Weights of a small class-conditioned image diffusion model: patch size [4, 4].
Rows from expert 0 of block 2, named by matrix and row number. Rows with one number belong to one neuron. Each number is 128 + 32 x the weight over its row's rms, rounded and kept within 0 to 255. All counts start at 0. After the name is the row's rms in percent of the matrix's.
# up: expert up (model.blocks.2.mlp.up, 4x192x384), inputs 288-335
# down: expert down (model.blocks.2.mlp.down, 4x384x192, transposed), outputs 288-335
up.104 138 [203 153 204 202 128 128 128 128  90 128 128 128  59 175 106 185 128 128 128  86  86  91 146 128  73 128 128 128  90 144 136 128  65 128 128 128 151 153 128  79  84 128 128  95 176 128 243 128]
up.105 101 [128 128 128 128 128 158 193 128 128 128 128  44 128 128 128 128  72 128 128 128 128 128 128 128 128 187 128 128 148 128 128 128 128 128 128 128 128 128 128 128  82 128 128 128  65 128 128 128]
up.106 067 [ 57 128 128  63 128  85   5 128 128  48 211 128 128 128 128 128 128 128 128 128 128 128 128 128  78 128 178 128 128 128 128 128 128 128 180  81 128 151 150 128 128 128  94 165 128 128 198 128]
up.107 092 [252 128 128 128 128  25 128 128 102 128  55 128 128 128 128 128 128 128 128 128 128 128 128 112 128 194 138 128 128 128 128 128 128 128 128 128 128 128 128 128 128   0 128 128 128 128 128 128]
up.108 105 [128 128 128 128 128 128 128 128 165 128 128 136 128 149 128 197 170 128  56 128 160 128 128 128 128 128 128 128 128 128 128 128 128 128 155 128  62 128  72 128 128 106 128 128 128 188 128 174]
up.109 095 [128 128  83 128 211  75 128 128 128 128 128 128 128 110  80 128 128 128 128 128 128 134 128 118  59 189 128  41 128 128  40 128 128 128 128 128 128  65 213  61 128 128 128 128 128 128 128 128]
up.110 097 [128 128 128 128 128 128 168 128 128 128 128  91  77 147 128 128 128 147 128 128 128 128 179  82  29 128 128 128 128 198 128 128 193 128 128 128 128  15 128 128 128  95 128 185 128 128 128  55]
up.111 098 [128 128 128 194 128 128 128 156 128 128 128 128 128 201 128 195 128 128 128  83 128 128 128 199 128 128 128  76 128 128  55 128 128 128 128 128 128 128 128 128  74  68 128 128  45 128 128 128]
up.112 095 [128 128 173 128 112 128 164 128 137 128 128 128 128 128 128 128 128 128 143 128 181 221 128 128 128 128 128  84 128 128 128 128 143 128  89  80 160   0 128 128 128 128 128 128 128 128 128 212]
up.113 097 [216 128 128 128 128 128 128 128 128 125 128 128 119 205 128 128 128 128 128 128 128 128 128 128 128 128 128 128 128 170 128 128 128 128  98 133 128 128 128 128 128 128 128 128  46 128 128  79]
up.114 105 [209 128 128 128 128 128 160 128 128 128 128 128  60 233 109 128 128 128 128 128 128 128  71 179 128 128 128  75 128 128 128 128 159 128 128 128 128 128 128 128  90  50 128 156  36 200 128 128]
up.115 098 [163 179 128 128 128 128 119 128 128 128 128 128 128 128 128 128 128 128 128 128 128 128 128 128 128 128 128 128 214 188  92  40 160 183  63 128 210 128 128 128 128 128 128 168 128 128  83 128]
up.116 133 [118 128 147 119 128 111 128 150 128 241 128  59 128 128 116 128 128 128 128 128 128 191 128 128  50 128 128  65 128 128 128 128 128 121 128 123 128 128 128 121 128 128 128 128  88 128 141  52]
up.117 066 [128 128 140  41 142 128 128 128 128 128 195  58 128 247 128 120 128 128 128 160 128 128 128 128 128 128 128 128 128  64 101 128 128 128 175 128 128 128 128 237 128 128  75 128 187 128 128  67]
up.118 111 [128 174 128 168 128 128 128 128  31 128 185 128  35 157 128 128 128 128 128 128 128 128 128 128  88 128  74 128 235 128 128 128 128 101 128 128 128 125 128 192 128   4 149 189 128 128 128 128]
up.119 098 [192 128 128 128 128   3 192 220 108 128 128 128 128 128 128 128 128 128 128  75 128 222 128 128 128 189 128 128 217 128 128 128 176 128 128  74 128 128 128 128 128  90 128 128 128 128  45 128]
up.120 100 [128 128 174 128 128 164 128 212 128 128 128 128 128 128 128 128  98   9 128 128 106 128 171 102 110 128 128 128 128 128 161 128 128 128 128 128 128  17 165 128 128 128 128 128 128 128 128  75]
up.121 130 [183 227 128 128 128 128 128  68 128 128 128 105 104 128 128 128 128 220 128 128 128 128  89 128 128 128 128 128 128 128 115 128  96 128 128 240 185  59  51 223 128 156 160 128 128 128 128 128]
up.122 100 [128 128 128 107 128 128 158 128 128 128  62 128 182 188 128 128 128 160 128 111 128  80 128 161 128 157  68 128 230 128 128 128 134 128 128 128 128 128 128 128 128  41 128 128 128  47 128 128]
up.123 066 [128 128 128 128 128 128 128 128   0 128 128 128 128 128 128 128 128 128 128 192 128 234 128 128 128   0 128 128 128 128 128 128 128 128 153 128 100 128 128 128  21 128 128 128 128 128 128 128]
up.124 061 [131 128 128 128  65 128  86 128 128 128 128 166 128  88 128 128 233 128 128 200 164 203 128 128 128 128 128 128 128 103 199 128  79  72 176 128 128 128 128 128 128 128 128 128 128 128 128  96]
up.125 107 [128 128   0 128 128  59 128 128  29 128 128 227 128 128 128 128 128 128 128  57 128 128 128 198 128 128 128 128 128 128 128 128 128 128 104 128 128 128 128 128 128 128 128 128 128 128 128 128]
up.126 116 [128 136 128 128 184   0 128 128 164 128 191 128 128 216 128  77 128 128 128 128 128 128 128 128 128 176 128 128 236 155 128 128 128  70 128 128 128 189 128  76 128 128  86 128 128  31 128 128]
up.127 077 [128 103 128  54 128 128 128 186 128 128 128 128 128 128 128  80 128 128 128 169 128 128 128 128 128 128 193 128  93 128 180 128 177 128 128 128 128 128 128 186 140 128 106 128 128 128 128 128]
up.128 093 [ 94  71 128  75  96 128 128  60 128  94 128 128 128  53 128  90  69 128 128 171 128 128 128  94  54  63 128 128  35 128 128 150 128 128 128 128 100 128 199 128 206 128 124 128 128 128 148 128]
up.129 055 [128 128 128 128 128 128  76 128 128 128 128 128 128 128 240 128 128 128 128 128 128 128 128 128 128 100 255 128 128 128 128 128 128 128 128 128 128 128 128 128 128 128 128 106 128 128 128 128]
up.130 076 [128 115 128 128 124 128 128 116 128 128 128  57 128 128 128 128 128 128 128 128 128 128 128 128 128 133 128 128 128 128 128 128 128  92 128 219  88 170 128 128 128 128  78 128 128 128 123 128]
up.131 122 [128 128 128  58 128 131 128 128 219  65 102 164 110 181 128 128 128 128 144 128 210 128  99 128 128 107 128 197 128 128  89 128  62  96 128  74 128  71 148 129 128  26 128 128  28 128 134 128]
up.132 091 [128 128 128 128 156 128 128 128 128 128 128 128 142 209 128 120  46 128 128 128 128 128 226 128 128 216 128 128 181 128 128 128 128 128 128 128 128 138  64 128 128  52 128 128 128 128 128 128]
up.133 102 [128 128   7 151 194  69 128 128 128 128 128  20 125 128  79 128 128 128 128 128  85 128 170 128 128 128 128   8 128 128 128 128 128 128 128 128 128 128 128  39 128 146 128  60 128 193 128 128]
up.134 128 [128 128  64 128 192  80 128 128 128 208 128 128 128 128 128 128 128 128 128 128 128 128 128 128 128 128  75 128 128 128 128  72  54 128  66 128 186  85 128 128 109 128 128 128  67  27 101 128]
up.135 108 [200 153 128 128 128 128 128 128  72 128 128 128  86 222  95  92 128 128 128 128 128  62 162 128 128 128 128 128 179 128 128 128 128 128 128 128 128 128 163 128  70  37 128 128 128 128  65 128]
up.136 097 [128 128 128 128 128  42 128 128 128 128  53 128 128 176 128 128 128 128 128 128 182 128 128 205 165 128 128  19 128 128 128 128 144 128 128 128 216 113  84 128 128  32 128 128 255 128 128 128]
up.137 121 [128 128 175 128 128 128 128 170 149 128 128 128 214 128  86  78 128 143 128 128 128 128 128 194 128 128  90 128 128 128 173 128 128  80 128 128 128 128 128 111  52 163 183 128 101 128 128 128]
up.138 116 [127 128 128 188 128 100 128 174 189 179 169 128 128 128 178 128 128 128 128 128 128 128 128 128 110 137 128 128 219 128 128 128 128  99 128  99 128 113 128 128 102 128 128 128 143 128 128 128]
up.139 063 [128 114 128 128 128 128 128 128 128 128 128 155 128 128 128 128 128 128 128 208 128 128 128 128 128 128 128 128 128 128 128 173 128  22 184  22 128 128 128 128 128 128 128 128 128 128 128 128]
up.140 098 [128 128 128 128 128 128 128 128 121 128 128 128 128 128 128 128 128 128  85 128 149 128 128 128 128 128 150  38 128 178 128 128 152 102 128 128 128  96 128 128 128 128 128 128  86 143 128 128]
up.141 126 [186 176 126 128 150 128 128 147 128 128 128 128 149 128 209 128 128 128 128  91 128 128 128 128 183 189 128 128 128  77 128 104 159 166  90 128 128 128  37 128 128 128 128 128 128 128 128  96]
up.142 100 [128 106 128 120  91 128 128 128 128 128 128 128 128 182 128 193 128 223 144 128 128 200 246 128  88 128 128 128 128 128 128 128  90 128  91 105 114 128 128 128 108  82 128 128 128 128 128 218]
up.143 064 [128 128 102 128 128 128 128 128 128 128 218 128 247 128 124 128 128 155 128 128 128 128 128 128 128  64 128 128 128 128 128 128 128 128 128 128 128 128 128 211 185 128 128 128 128 128 128 128]
up.144 121 [128 128 128 198 128 128 141 128 102 128 156 128 128 128 114 128 128 128 106 128 128 128 128 208 128 128 128  85 189 157 173  73 128 156 128 128 128 128 128 158 128 179 128 128 128 128 193 194]
up.145 087 [128 128 128 178 128 128 128 128 128 128 128 128  76 128 190 128 128 128  77  31 150  69 128 215 128 183 128 128 128 128 128 128 128 128 135 128 128 132 128 128 128 128 128 128 128 165 146 212]
up.146 094 [209 128 128 128 128  51 128 128   0  61 128 128  59 215 128 207 128 128 147 128 128 128 128 128 128 128 236 128 128 128 128 202  80 128 128 128 128 128  83 128 128  28 128  94 128 128 195 128]
up.147 093 [168 128 128 128 139 128 128 128 128 128 128  20 128 156  35 128 128 128 128 163 128 128 171 128 128 128 128 128 128 128 128 128 128 128 128 128 169  63 128 128 128  93 128 128  30 128 190 128]
up.148 098 [128 128 128 128 128  69 128 128 128 128 128 128 128 183 128 128 134 128 128 128 201 128 117 105 128 128 128 202 128 172 128 128 128 128 128  70 128 128 128 128 128 128 128 128 128 128 128 128]
up.149 128 [128 172 100 128 129 128  57 128 113 128  81  72 128 128 150 184  96 128 128  67 121 128  48 168 128 196 128 110 128 128 103 128 128 172 104 128 167 164  79 128 128 107 128 128 128  94 128 133]
up.150 118 [102 128 123 128 128 128 178 128 128 249 120  83 128 100 128 128 118 128  68 128  10 128 128 128 128 128  93 101 128 128 128 128 128 172 128 196 128 128 128 128 128 143 128 128  97 133  81 128]
up.151 126 [128 128 151 128 128 128  53  83 128  76  63   6 128 167 114 128 128 177  93 128  76 177 193 128 128 128 128 111  72 128 128 128 108 128 128 128 128 128  60 158  80 128  92 128 172 128 128 128]
up.152 118 [128  86 128 192 128  57  49 128  90 203 128  93 132 138 128 128 128 128 128 128 128 128 181 145 128 128 128 128 128 128 210  87 128 128 128 128 173 175 116   0 128 181 128 128 128 128 128 143]
up.153 059 [128 128 128 128 120 128 128 128 128 128 180 128 128 128 102 128 128 128 128 128 128 128 128 128 128 128 128 128 128 128 220 128 128 128 185 128 128 128 128 125 172 117 128 128 128 128 128 128]
up.154 106 [195 128 128 128 128   0 161 128 128 128 128 128 128 128 128 128 156 128 162 128 128 128 128 132 128 128 229 128 185 148 128 128 128  98 128 128 128  91  97 128  92  86 128 128 128 125 128  97]
up.155 064 [128  87 128  19 128 128 128 128 128 128 128 128 128 128 128 128 128 128 128 164 128 128 128 128 128 128 128 128  67 128 128 239 128 128 128 128  70 128 128 128 128 128 128 128 128 128 175 128]
up.156 065 [128 128 128 128 128 128 128 128 128 128  36 246 128 128 128 128 128 198 128 128 159 128 128 128 207 128 128 128  59 128 128 128   0 128 128 128 131 128 128 128 128 128  93 128 128 128 128 128]
up.157 119 [163 128 128 190 128 128 128  78 128 128 128  36 128 187 128 108 128 128 128 128  83 128 128 128  74 132 165  67 128 128  75 128 128 128 128 128 128 128 102  86 128  58 128 128  78 128 128 128]
up.158 096 [212 128 161 128 155 128 139 128  54 128 128 128 128 205 128 128 128 228 128 128 128 128 234 128 112 175 119 128 230 128 128 128 128  80 128 128 128  80 128 128 128  63 128 214 128 128 173  92]
up.159 135 [153 183 128  72 157 103  71 128 112 125 128 128 128 128 125 147 128 128 128 128 128 118 128 128  76 160 128  39 156 128 128 128 128 128 102 128 150 140 128 128 121 128 117 128 128 128  91 128]
up.160 118 [128 108 128 128 174 128 126 140 128 128  70 185 128 128 128 198 128  79  62 121 128 128 128 128 128 128 173 172 184 128 128  73 128 128 128  70  95 159 128  55  65  41 128  85 128 128 206 128]
up.161 100 [173 128 128 128 128 128 128 128  99 128 137 105 128 138 128 128 128 128 128 128 128 179 255 128 128 184 128 128  87 128 106 128 128  67 128 128 177 128 128 128 128 134  73 128 128 128 163 128]
up.162 117 [165 128 167 128 128 128 128 128 128 152  82 167 128 143 128 128  61 170 145 128 128 128 128 128  77 165 128  89 212 128  57 128 128 128 128 128 128  35 128 128 128 128 128 128  64 128 128 128]
up.163 096 [128 128 128 128 128  81 128 164 128 177 128 173 128 130 201 128 128 103 128  80 128 128 128 128 128 128 128 128 165 128 128  98 128 128 128 128 128 128 128 128 128 188 128  56 128 128 128  99]
up.164 094 [128 128 128 128 128 128 128 128 128 128 128 128 128 128 128 157 128 128 165 128  61 128 128 128 128 128 128 128 179 128 162  67 128 128 128 215 128 128 128 128 128 128 128  89 156 128 128 128]
up.165 106 [138 128 128 128 128 128 206 153  73 128 128 128 128 128 128 128  92 128 128 128 128 128 128 135  44 159  79 128 128 170 128  97 196 139 102 128 128 128 101 117 128 128 128 128 128 128 161 128]
up.166 105 [129 128 128 128 128  74 160 128  79 128 128 128 128 128 128 128 119 128  66 128  76 128 128 128  70 208  60 128 184 132  82 118 128 152 109 128 128 128 128 128 128  89 128 128 128 128 128 128]
up.167 124 [128 152 215 128 128 128 128 128 128 128 128 128  80 128 128 128  41 128 128 103  55 128 128 105 128 128 176  94 128 128  88 128 128 128 110 128 164 128 128 128 128 128 128 128 128 128 128 128]
up.168 105 [128 128 151 128 214 163 128 128 128  86 128 128 128 128 128 128 128 128 128 128 128 128 187 128  98 154 140 128 128 128  74 128 201 128 128 128 154  97 128 128 128  38 128 133 128 128 128 128]
up.169 129 [128 151  77 176 128 128 128 128 167 152 128 128 128 128 128 128  89  74 152 128 103  64 128 150 128 174 128 128 128 137 141 117 128 203 128  78 103  56 126  78 128 128 128 165  77 113 128 106]
up.170 101 [128 128 128 128 128  58 128 138 128 128 159 128 128 128 167 128 128 128 128 128 128 128 128 153 128 128 128 128 128 128 128 128 128 128 128 128 128 128 128 128 183 128 128 128 128 128 128 128]
up.171 109 [128 128  21 128 128 128  99 128 128 128  76 128 128 128   1 128 128 128 128 128 211 128 128 128 128 128 180 128  63 128 166 128 128 128 128 128  58 128  94 157 128  82 128 149 128 144 128 128]
down.104 127 [ 70 128  98 103 128  51 128 170 128  99 182 128  97 125 187 128  71 128 128 128 188 128 206 128 128 137 128 128 128  81 147 128 107 128 128 128 149  80 128 128 128 128 164 128 128 163  68  84]
down.105 122 [128  85 128 128  78 128 128 128 128 128 128 128 128 103 112 128 182 167 128  78 128 128 142 128 217 128  58 128  64 128 174 128 111 149 128 156 128 128 128 128 128 128  94 155 128 128 128 128]
down.106 054 [128 128 128 241 128 128 128 128 128 128 128 128 128 128 158 128  79 128 128 128 128 128 128 128 128 128 128 128 128 128 128 128 128 128  65 128 128 128 128 128 128 128 255 128  24 128  84 128]
down.107 096 [ 68 128 154 128 207 128 128 103 128 128 128 128 128 128 156 211 184 184 128 128 128 128 126  88 230 145  53 128 193 128 128 128 128  44 160 128 128 128 128 128 145 122 128 146  68 128 169 128]
down.108 096 [128 128 118 128 128 135 128 162 128 128 128  83 102  57 128 186 128 128 128 128 128 180 128  88 128 128  68 128 128 128 128 128 128 128 173 135  69 128 128 128  96 128 128 128 128 160 128 128]
down.109 111 [207 128 128 111  89 128 169  56 128  41 128 106 128 128 128 128 128 128 128 128 128  80 128 128 128 128 128 128  96 128  59 128 128 128 128 128 128 128 128 128 128  92 128 128 128 255 128 128]
down.110 103 [ 72  71 111 128  59 146  78 128  26 128 176 128 128 223 128 189 128 128  78 128 128 128 128 128 128 128 128 128 117 128  83 128 103  54 128  64 128 128 128 128 131 128 128 174 132 128  93 128]
down.111 102 [128 196 128 128 163  96 128 128 128 104 128 128 187 128  72 128 128 128 102 128  93  82  79 128 154 128 128 128 128 219 128 128 128 128  96 128 128 128  82 157 128 128 128 200 185 128 128 128]
down.112 100 [128 128 128 133 128 170 128 152  38 198 128 128 128 128 128 128 232 128  83 128 128  68 128 128 128 128 128 128 128 128 128 128 128 128 128 122 128 128 111 128 128 128 235 128 128 128 107 128]
down.113 093 [128 128 128 128 128 128  61  68 128 128 128 128 128 128  37 128 128 128 128 128  96 128 128 128 128 128 186 151 128 128 128 100 128 128 128  86 128 128 128 128  72 128 128 128 128 128 103 214]
down.114 101 [128 128 128 128 128 228 128 128 128 128 128 128 128 128 128 128 128 128  76 128 128 213 128 128 128 128 130 128 129 128 221 128 128  88  84  79 128 128 128  40 123 128 128  42 128  45 128 128]
down.115 108 [128 128 167 180  90 128 128 103 128 128 128 128 128  59 128 128 128 128 128 128 255 128 128 168 128 128 128 128 128  71 128 183  57 128 128  53 128 169  62 128 128 128 184 128 128 128 128 148]
down.116 120 [128  99 128 128 128 128 138 128 164 128  76 128 183  52 128 128 128 101 128 255 128 162 136 128 128 128 128 128 152  92 128 128 128 162 128 128 128 196 152 128 166 128 128 128  85 128 161 128]
down.117 060 [128 128 222 128 156 128 128 128 128 128 128 152 128 128 128 128 128 128 128 128 128 128 128 200 128 128 137  38 128 128 122 128 128  35 128 128 128 128 128 133 118 128 128 128 128 128 128 128]
down.118 111 [ 95 128 128 128 128 128 128 128 128 128 128 128 128 128  90 153 128 128 123 128 160 128 128 128 128 128 215 197 128 166 128 186  44 128 128  75 128  64 128 128  47  75 128 128 128 128 128 128]
down.119 112 [128 128 128 128  88 128 128  97 150 128 128 208 128 128 128 128 128 158 140  54 128 128 128 128 128  52 128 128  39 157 128 128 128 188 128 175 167 128 128 128 128 128 128 128 128 128 128 128]
down.120 095 [150  61 128 128 106 128  84 128 128 128 128 200 128 195 161  49  84 128 191 128 150 181 128 128  67 128 128 128 128 108 128 128 128 128 128  68 128 174 157 128  25 128 128 128 128  81  50 128]
down.121 121 [128  38 128 128 177 128 128 188 128 128 128  92 174  22 128 165  80 128 157 128 128 176 128 128 128 183 128 198 128 128 156  30  86 128 152  96  80  28 128 149  73  68  52 128 128 121 225 128]
down.122 104 [128  13 128 128  10 128 128 128 128 128  69 128 128 128  60 128 128 128 128 128 240 189 128 128 128  76 102  87 128 128 170 108 164 128 128 142 128 128 130 128 128 128 177 128 128 128 128 128]
down.123 043 [128 128 128 128 128 128 128 128 128 128 128 128 128 128 128 128 128 128 128 128 128 128 128 128 128 128 128 128 128 128 128 128 128 111 128 128 128 128 128 128 128 128 128 128 128 128 128 128]
down.124 063 [183 128 128 128 128 128 128 159 128 128 128 126 128 180 128 128 128 128 128  85 128 128 128 186 128  59 128 128 128 128 128 192 128 128 128 128 167 128 128 128 128 128  42 210 128 220 126 167]
down.125 171 [184 228 128 186  88 174 128 128 241 128 191  88  83 227 128 128 128 150  94 128  70 128 157 128 191 128 128 109 105 128 128 128 128 128 165 128 128 128 118 128 122 128 128 128 138 120 128 128]
down.126 107 [128 128 128 128 128 128 128 128 128 128 128 128 128 128 128 128 128 162 128 128 128 128 128 128 128 128  58  72 128 128 128 128 128 128 128 141 213 128 128 128 128  61 128 128 128 176 128 128]
down.127 069 [128 128 128 167 128 128 128 128 159 128 181 198 128 128 128 128 128 128 243 128 214 128 128 128 128 128 128 128 128 128 120 128 128 163 113 128 128 128 128 128 128 128 128 128 128 192 128 128]
down.128 052 [128 128 128 161 128 128 128 128 128 128 128 143 128 128 128 128 128 128 128 128 128 128 128 180 119 128 160 128 128 128  11 128 128 160  95 186 128 128 128 128 128 128 128 128 128 128  79 220]
down.129 073 [128 128 128 128 128 128 128 128  96 128 128 128 128 128 128 128 128 128 128 128 128 128 128 128 128 128 128 208 128 128 128  88 255 128 107 128 173 128 128 128 128 128 218 128  11 226  84 128]
down.130 046 [128 128 128 128 128 128 128 173 128 255 128 128 128 128  43 128 128 128 128 128 128 128 128 128 128 128 128 128 128 128 128 157 128 255  44 128 128 128  77 128 124 128 113 128 128 128  57 128]
down.131 106 [128 128  19 128 156  99 168 128 128 204 128 128 128 128 147 128 128 128 194 128 106 117 185 128  34 213 128  74 106 106 128 128 128 200 128 128 128 128  97 167  81 128 177 163 229 165 169 168]
down.132 104 [128 128  74 128 178 203  58 128 128 128 255 128 128 128 128 128 128 128 128 128 128 128 128 109 128 128 128 128  48 169 128 113 128   0  93 128 128 128 128 128 128 255 128 128 128 128 128 128]
down.133 095 [ 56 128 128 228 159 128 219 128 128 203 128 128 128 128 128 220 128 128 128 128 128 186 128 128 128 128 173  58 128 128  67 128  88 128 128 128  95 128 139  37  59  81 128 128 128  93 128 128]
down.134 157 [100 149 133 150 114 128 128 128 128 128 176 128 105 128 128 156 128 128 128  90 198  73  93 110 121 128 128 128 128 128  40 128 128 172  99 125 128 128 128 128 128 170 129 128 128 128  85 128]
down.135 114 [128 128 128  15 128 141 128  61  98 128 128 128 128 209 128 128 128 181 128 128 128 128 128 128 128 128 128 128 178 128 156 159 128 193 128 128 128 128 128 128 128 128 128 128 128 128  65 168]
down.136 110 [144 128 128 128 167 128 159 128 150 128 117  90 128 128 107 128 128 128 128 128 128  67 128 181 128 130 139 128 128 128 128  50 128  91 128 224 113 128 149 128 128 128  81 128 128 128 128 128]
down.137 109 [128 128  32 128 128 128 128 128  66 128 105 128 128 128 128 128 128 128 202 128 128 128 128 113  79 179 128  94 128 128 128 128 128 128 152 128 146 128 128 223 128  66 117 128 207 128 190 128]
down.138 105 [128 128  84 128 128 128 128 128 239 128 128 128 128 128  89 167  74 128 146 104 223 128 128 197  43 128  78 128 128 128 128 167 128 177 128 150 128 128 128 128 128  72 128  33 128  70 128 128]
down.139 061 [128 128 128 128 128 128 128 128 146 128 128 128 128 128 128 128 128 128 128 128  46 128 128  78 128 128  43 128 128 128 128 128 128 128 128 128 128 128 128 128 128 128 128 128 128 128 128 128]
down.140 100 [128 128 128 128 128 128 184 128 128 128  42 128 128 128  90 128 128 128 128 128 167 128 128 128 128 128 128 128 216 128 174 128 110 128 128 118 128 128 128 128 128 128  77 128 128 128 128 128]
down.141 111 [128 128 145 128 128 128 128  97 128 128 128 202  60 128 128 111 128 123 128 162 106 182 204  47 165 128 168 144 128 167 128 128 128 128 196  81 128 128 208 128 128 128 206 128  89 128 128 201]
down.142 106 [128 128 128 128 128 128 128  72 128 128 128 128 128  67 128 239 128 128 128 128 128 128 128 128 128 128 229 128 128 173 128 128 128 166 128 128 106 128 128  12 128 128 128 128 128 128 177 128]
down.143 055 [128 128 128 128 128 128 128 128 128 128 128 128 128 128 128 128 128 128 128  55  64 128 128 128 128 128   0 131 128 128 128 128 128  49 128 128 128 171 128 128 128 128 128 128 128 128 131 128]
down.144 103 [128 128  11 128 164 102 159 128 128 128 128 128 128 128 128 128 128 126 200 128  90 128 159  90 105 187 190 101  63 110 128 128 125 128 128 128  30 118  76 128  78  96 128 128 200 128 142 128]
down.145 096 [185 128 128 128  62  56  77 128 128 128 128 128 128 128 128 193 158 128 128 153 241 128 128  82 128  24 144 193 128 204  69 128 151 128 128 128 128 128 128 128  46 180 128 141 128 128 128 152]
down.146 110 [182 128 143 128 128 128  92 128 128 128 128 128 128  47 128 128 128 128 166 128 128 128  87 128 128 128 128 128 128 128 128 128 128  80  82 128 128 128 128 128 128 128 128 128 128 128 128 128]
down.147 108 [128 128 128 128 128 128 128 218 128 128 128 128 128 128 128  48  87 128 128 128 128  84 128 128 128 106 206 128 128 128 156 128 128 109 128  79 160 128 128 154 128 128 128 121 128 128  97  65]
down.148 097 [128  69 128   0 128 128  48 128 145 128 194 117 128 128 128 128 156 128  27 128 128 128 128 128 128 185 128  45 128  94 128 128 128 128 128 218 128 128 112 128 128 128 128 128  94  72 102 128]
down.149 113 [ 96  92 128 139 128 128 128 128 116 128 128 102 128 128 128 131 128 128 128 128 128 128  86 221  52 128 128 128  53 132  92 194  67 160 128 128 128 128 139 102 128 117  45 128 128 128 128 188]
down.150 098 [128 128 107 128 128  57 163 128 103 128 173 128 128 128 128 128 128 128 158 128 128  78 177 128 103 215  86 128 128 128 128  86 128 128 128 128 101  90 128 152 128 156 128 128 152 174 188 128]
down.151 114 [128 128  27 128 150 128 161 187 150 128 128 128 128 128 180 100 143 144 128 128 224  99 108 128 128 128 128  89 165 128 128 128 128 128 128 113 128 128 154 132 128  43 128 128 196  80 166  96]
down.152 093 [132 128  75 128 128  93 136 128 128 157  98 128 128 128 128 128 128 128 211 128  95 128 128 128  38 242 128 128 128 128 128 113 114 128 128 128 128  61 128 190 121 128 106 128 183 128 179 128]
down.153 078 [128 128 243 128 128 128 128 128 128 128 128 128 128 128 128 128 128 128 128 128 128 128 128 128 128 128 128 128 128 156 128 128 128 128 128 128 128 128 128 128 128 246 128 128 123 128 128 128]
down.154 097 [128 186 128 200 128 126 164 128 128  58 128  29  47 128 175 171 128 128 128 128 128 128 128 128 128 128 128 128 128  90 128 128 207 128 128  91 128 128 128 128 128 128 128  72 128  96 128 128]
down.155 063 [171 190 128 128 128 248 128 215 128 128 128 128 128 193 128 128 128 128 128 128 128 215 128 128 135 128 128 128 228 128 128 128 128  71 128 128 128 128 128 128 128 128 128 128 128 128 128 128]
down.156 070 [128 128 128 128 101  86 128 128 208 183 128 178 128 128 128 128 128 128 128 128 128 128 128 128 128 128 128 128 128 128 128 128 128   0 128 128  99 128  57 128 128 128 128 201 128 128 128 128]
down.157 110 [ 91 128 134 128 128 112 222 128 128 203  79 128  69 128 128 128 128 128 128 141 128 134 131 122 128  61 165 128 129 128  62 187 128 128 128 128 128 105 128 116 179 128 128 112  76 128  78 128]
down.158 113 [162 128 128 128  92  58 128 128 128 128 128 128 110 128 128 128 128 128 128 180 128 128  50 128 128  64 128  51 128 128 128  86 218 203  93 128 129 193 173  56 128 128 128 128  60 128 128 128]
down.159 120 [128 218 128 128 128  43  91 128 128 128 128 128 128 119 149 160 177 128 128  78 188 120 128 128 128 128 128 128 218 128 128 169 128 128 128 128 128 128 115 139 128 127 188 128 128 128 128 128]
down.160 112 [128 172 128 128 162 128 166 144 128 128 128  41 128 128 184  78 114 164 128 152 128  93 159 155 169 169 128 104 128 128 158 136  77 124 128 177 128  50 128 240 128 128  69 205 128 128 128 128]
down.161 099 [ 73 178 128 128 128 128  99 212  55 128 128 128 128 128 128 128 128  80 100 158 128 175 128 128  89 128 128 193 124 128 128 128 128 168 106 128  93 128 128 132 128 128 128 128  99 128 128 128]
down.162 127 [195 162 202 128  99 128 128  78 128 128 128 128 128 128 128 156 128 169 128 128 128 128 128 128 128 166 169 128 128 128 128  35 128 128 145 128 128  78 128 128 128 128  40 128 115 128 255 128]
down.163 104 [133 134 128 128 128 128 158 128  75 128 128 128 128 128 128 128 128 128 160 128 128 128 197 128  97 157 128 118 114 128 128 204 211 128 200 112  84 128 178 128 128 128 165 128 128 128 128  89]
down.164 107 [128 128 128  79 128 128 128 128 128 128 128 128 128 128 128 128 128 128 128 128 128 128 128 112 128  24  90 128 150 128 128 128 128 128 128 222 128 128 128 128 128 188 128  79 128 128 128 128]
down.165 106 [128 169 128 128 197 178  56 202 128 153 128 128 128 128 128 128 128 128 128 128 128 198 128 128 128 128  78  65 164 128 128 128  61 128  76 128 182  62 172 153 128 184 128 128 111  74 128 128]
down.166 122 [128 128 144 134 128 128  14 128 128 128 128 118 100 128 104 128 128 128 128 154 234 128 128 109 128 128 128 128 128 128 128 144 128   0 128 128 242 128 154 128 128 167 128  59 104 197 128 128]
down.167 138 [ 81 128 128 128 128 158 128 128 128 151 128 128 158  79  74 128  71 128 128 128 153 154 128 128 203 102  92 194 128 128 172 103 128 163 136 128  73 158 214 186  54 128 179 128 128 128 128  88]
down.168 114 [128 128 180  11 128 128 128  68 107  62  99 128 128 128 128 145 128 128  51 128 128 128 128 188 128  74 128 128 128  92 128 128 128 255 128 128 128 128 128 189 152 128 120 167 128 128 128 128]
down.169 107 [128 128 128 128 128 150 132  66  99 128  78 128 127 160 128 128 128 198 128 128 128 128 128  72  68  95 160 152 128 128 128 161 128 128 128 128 173 128 128 128 128 128  39  98 128 128 128 128]
down.170 096 [108 128 128 128 128 147 141 128 107 128 128  57 189 128 134 128  96 128  82 213 128  79 128 128 128 128 128 128 135  74 128 112 128 128 177  91 141  71 128  76 128 128  33 128 128 128 128  73]
down.171 089 [128 128 128 128 128 128 128 128 128 128 128   1 181 128 128 201 178 128  41 128  68 193 128 128 128   0  94 128 128  89 128 200 128 128 128 128 128 128 128 128 128 128 128 139 128 128 128 128]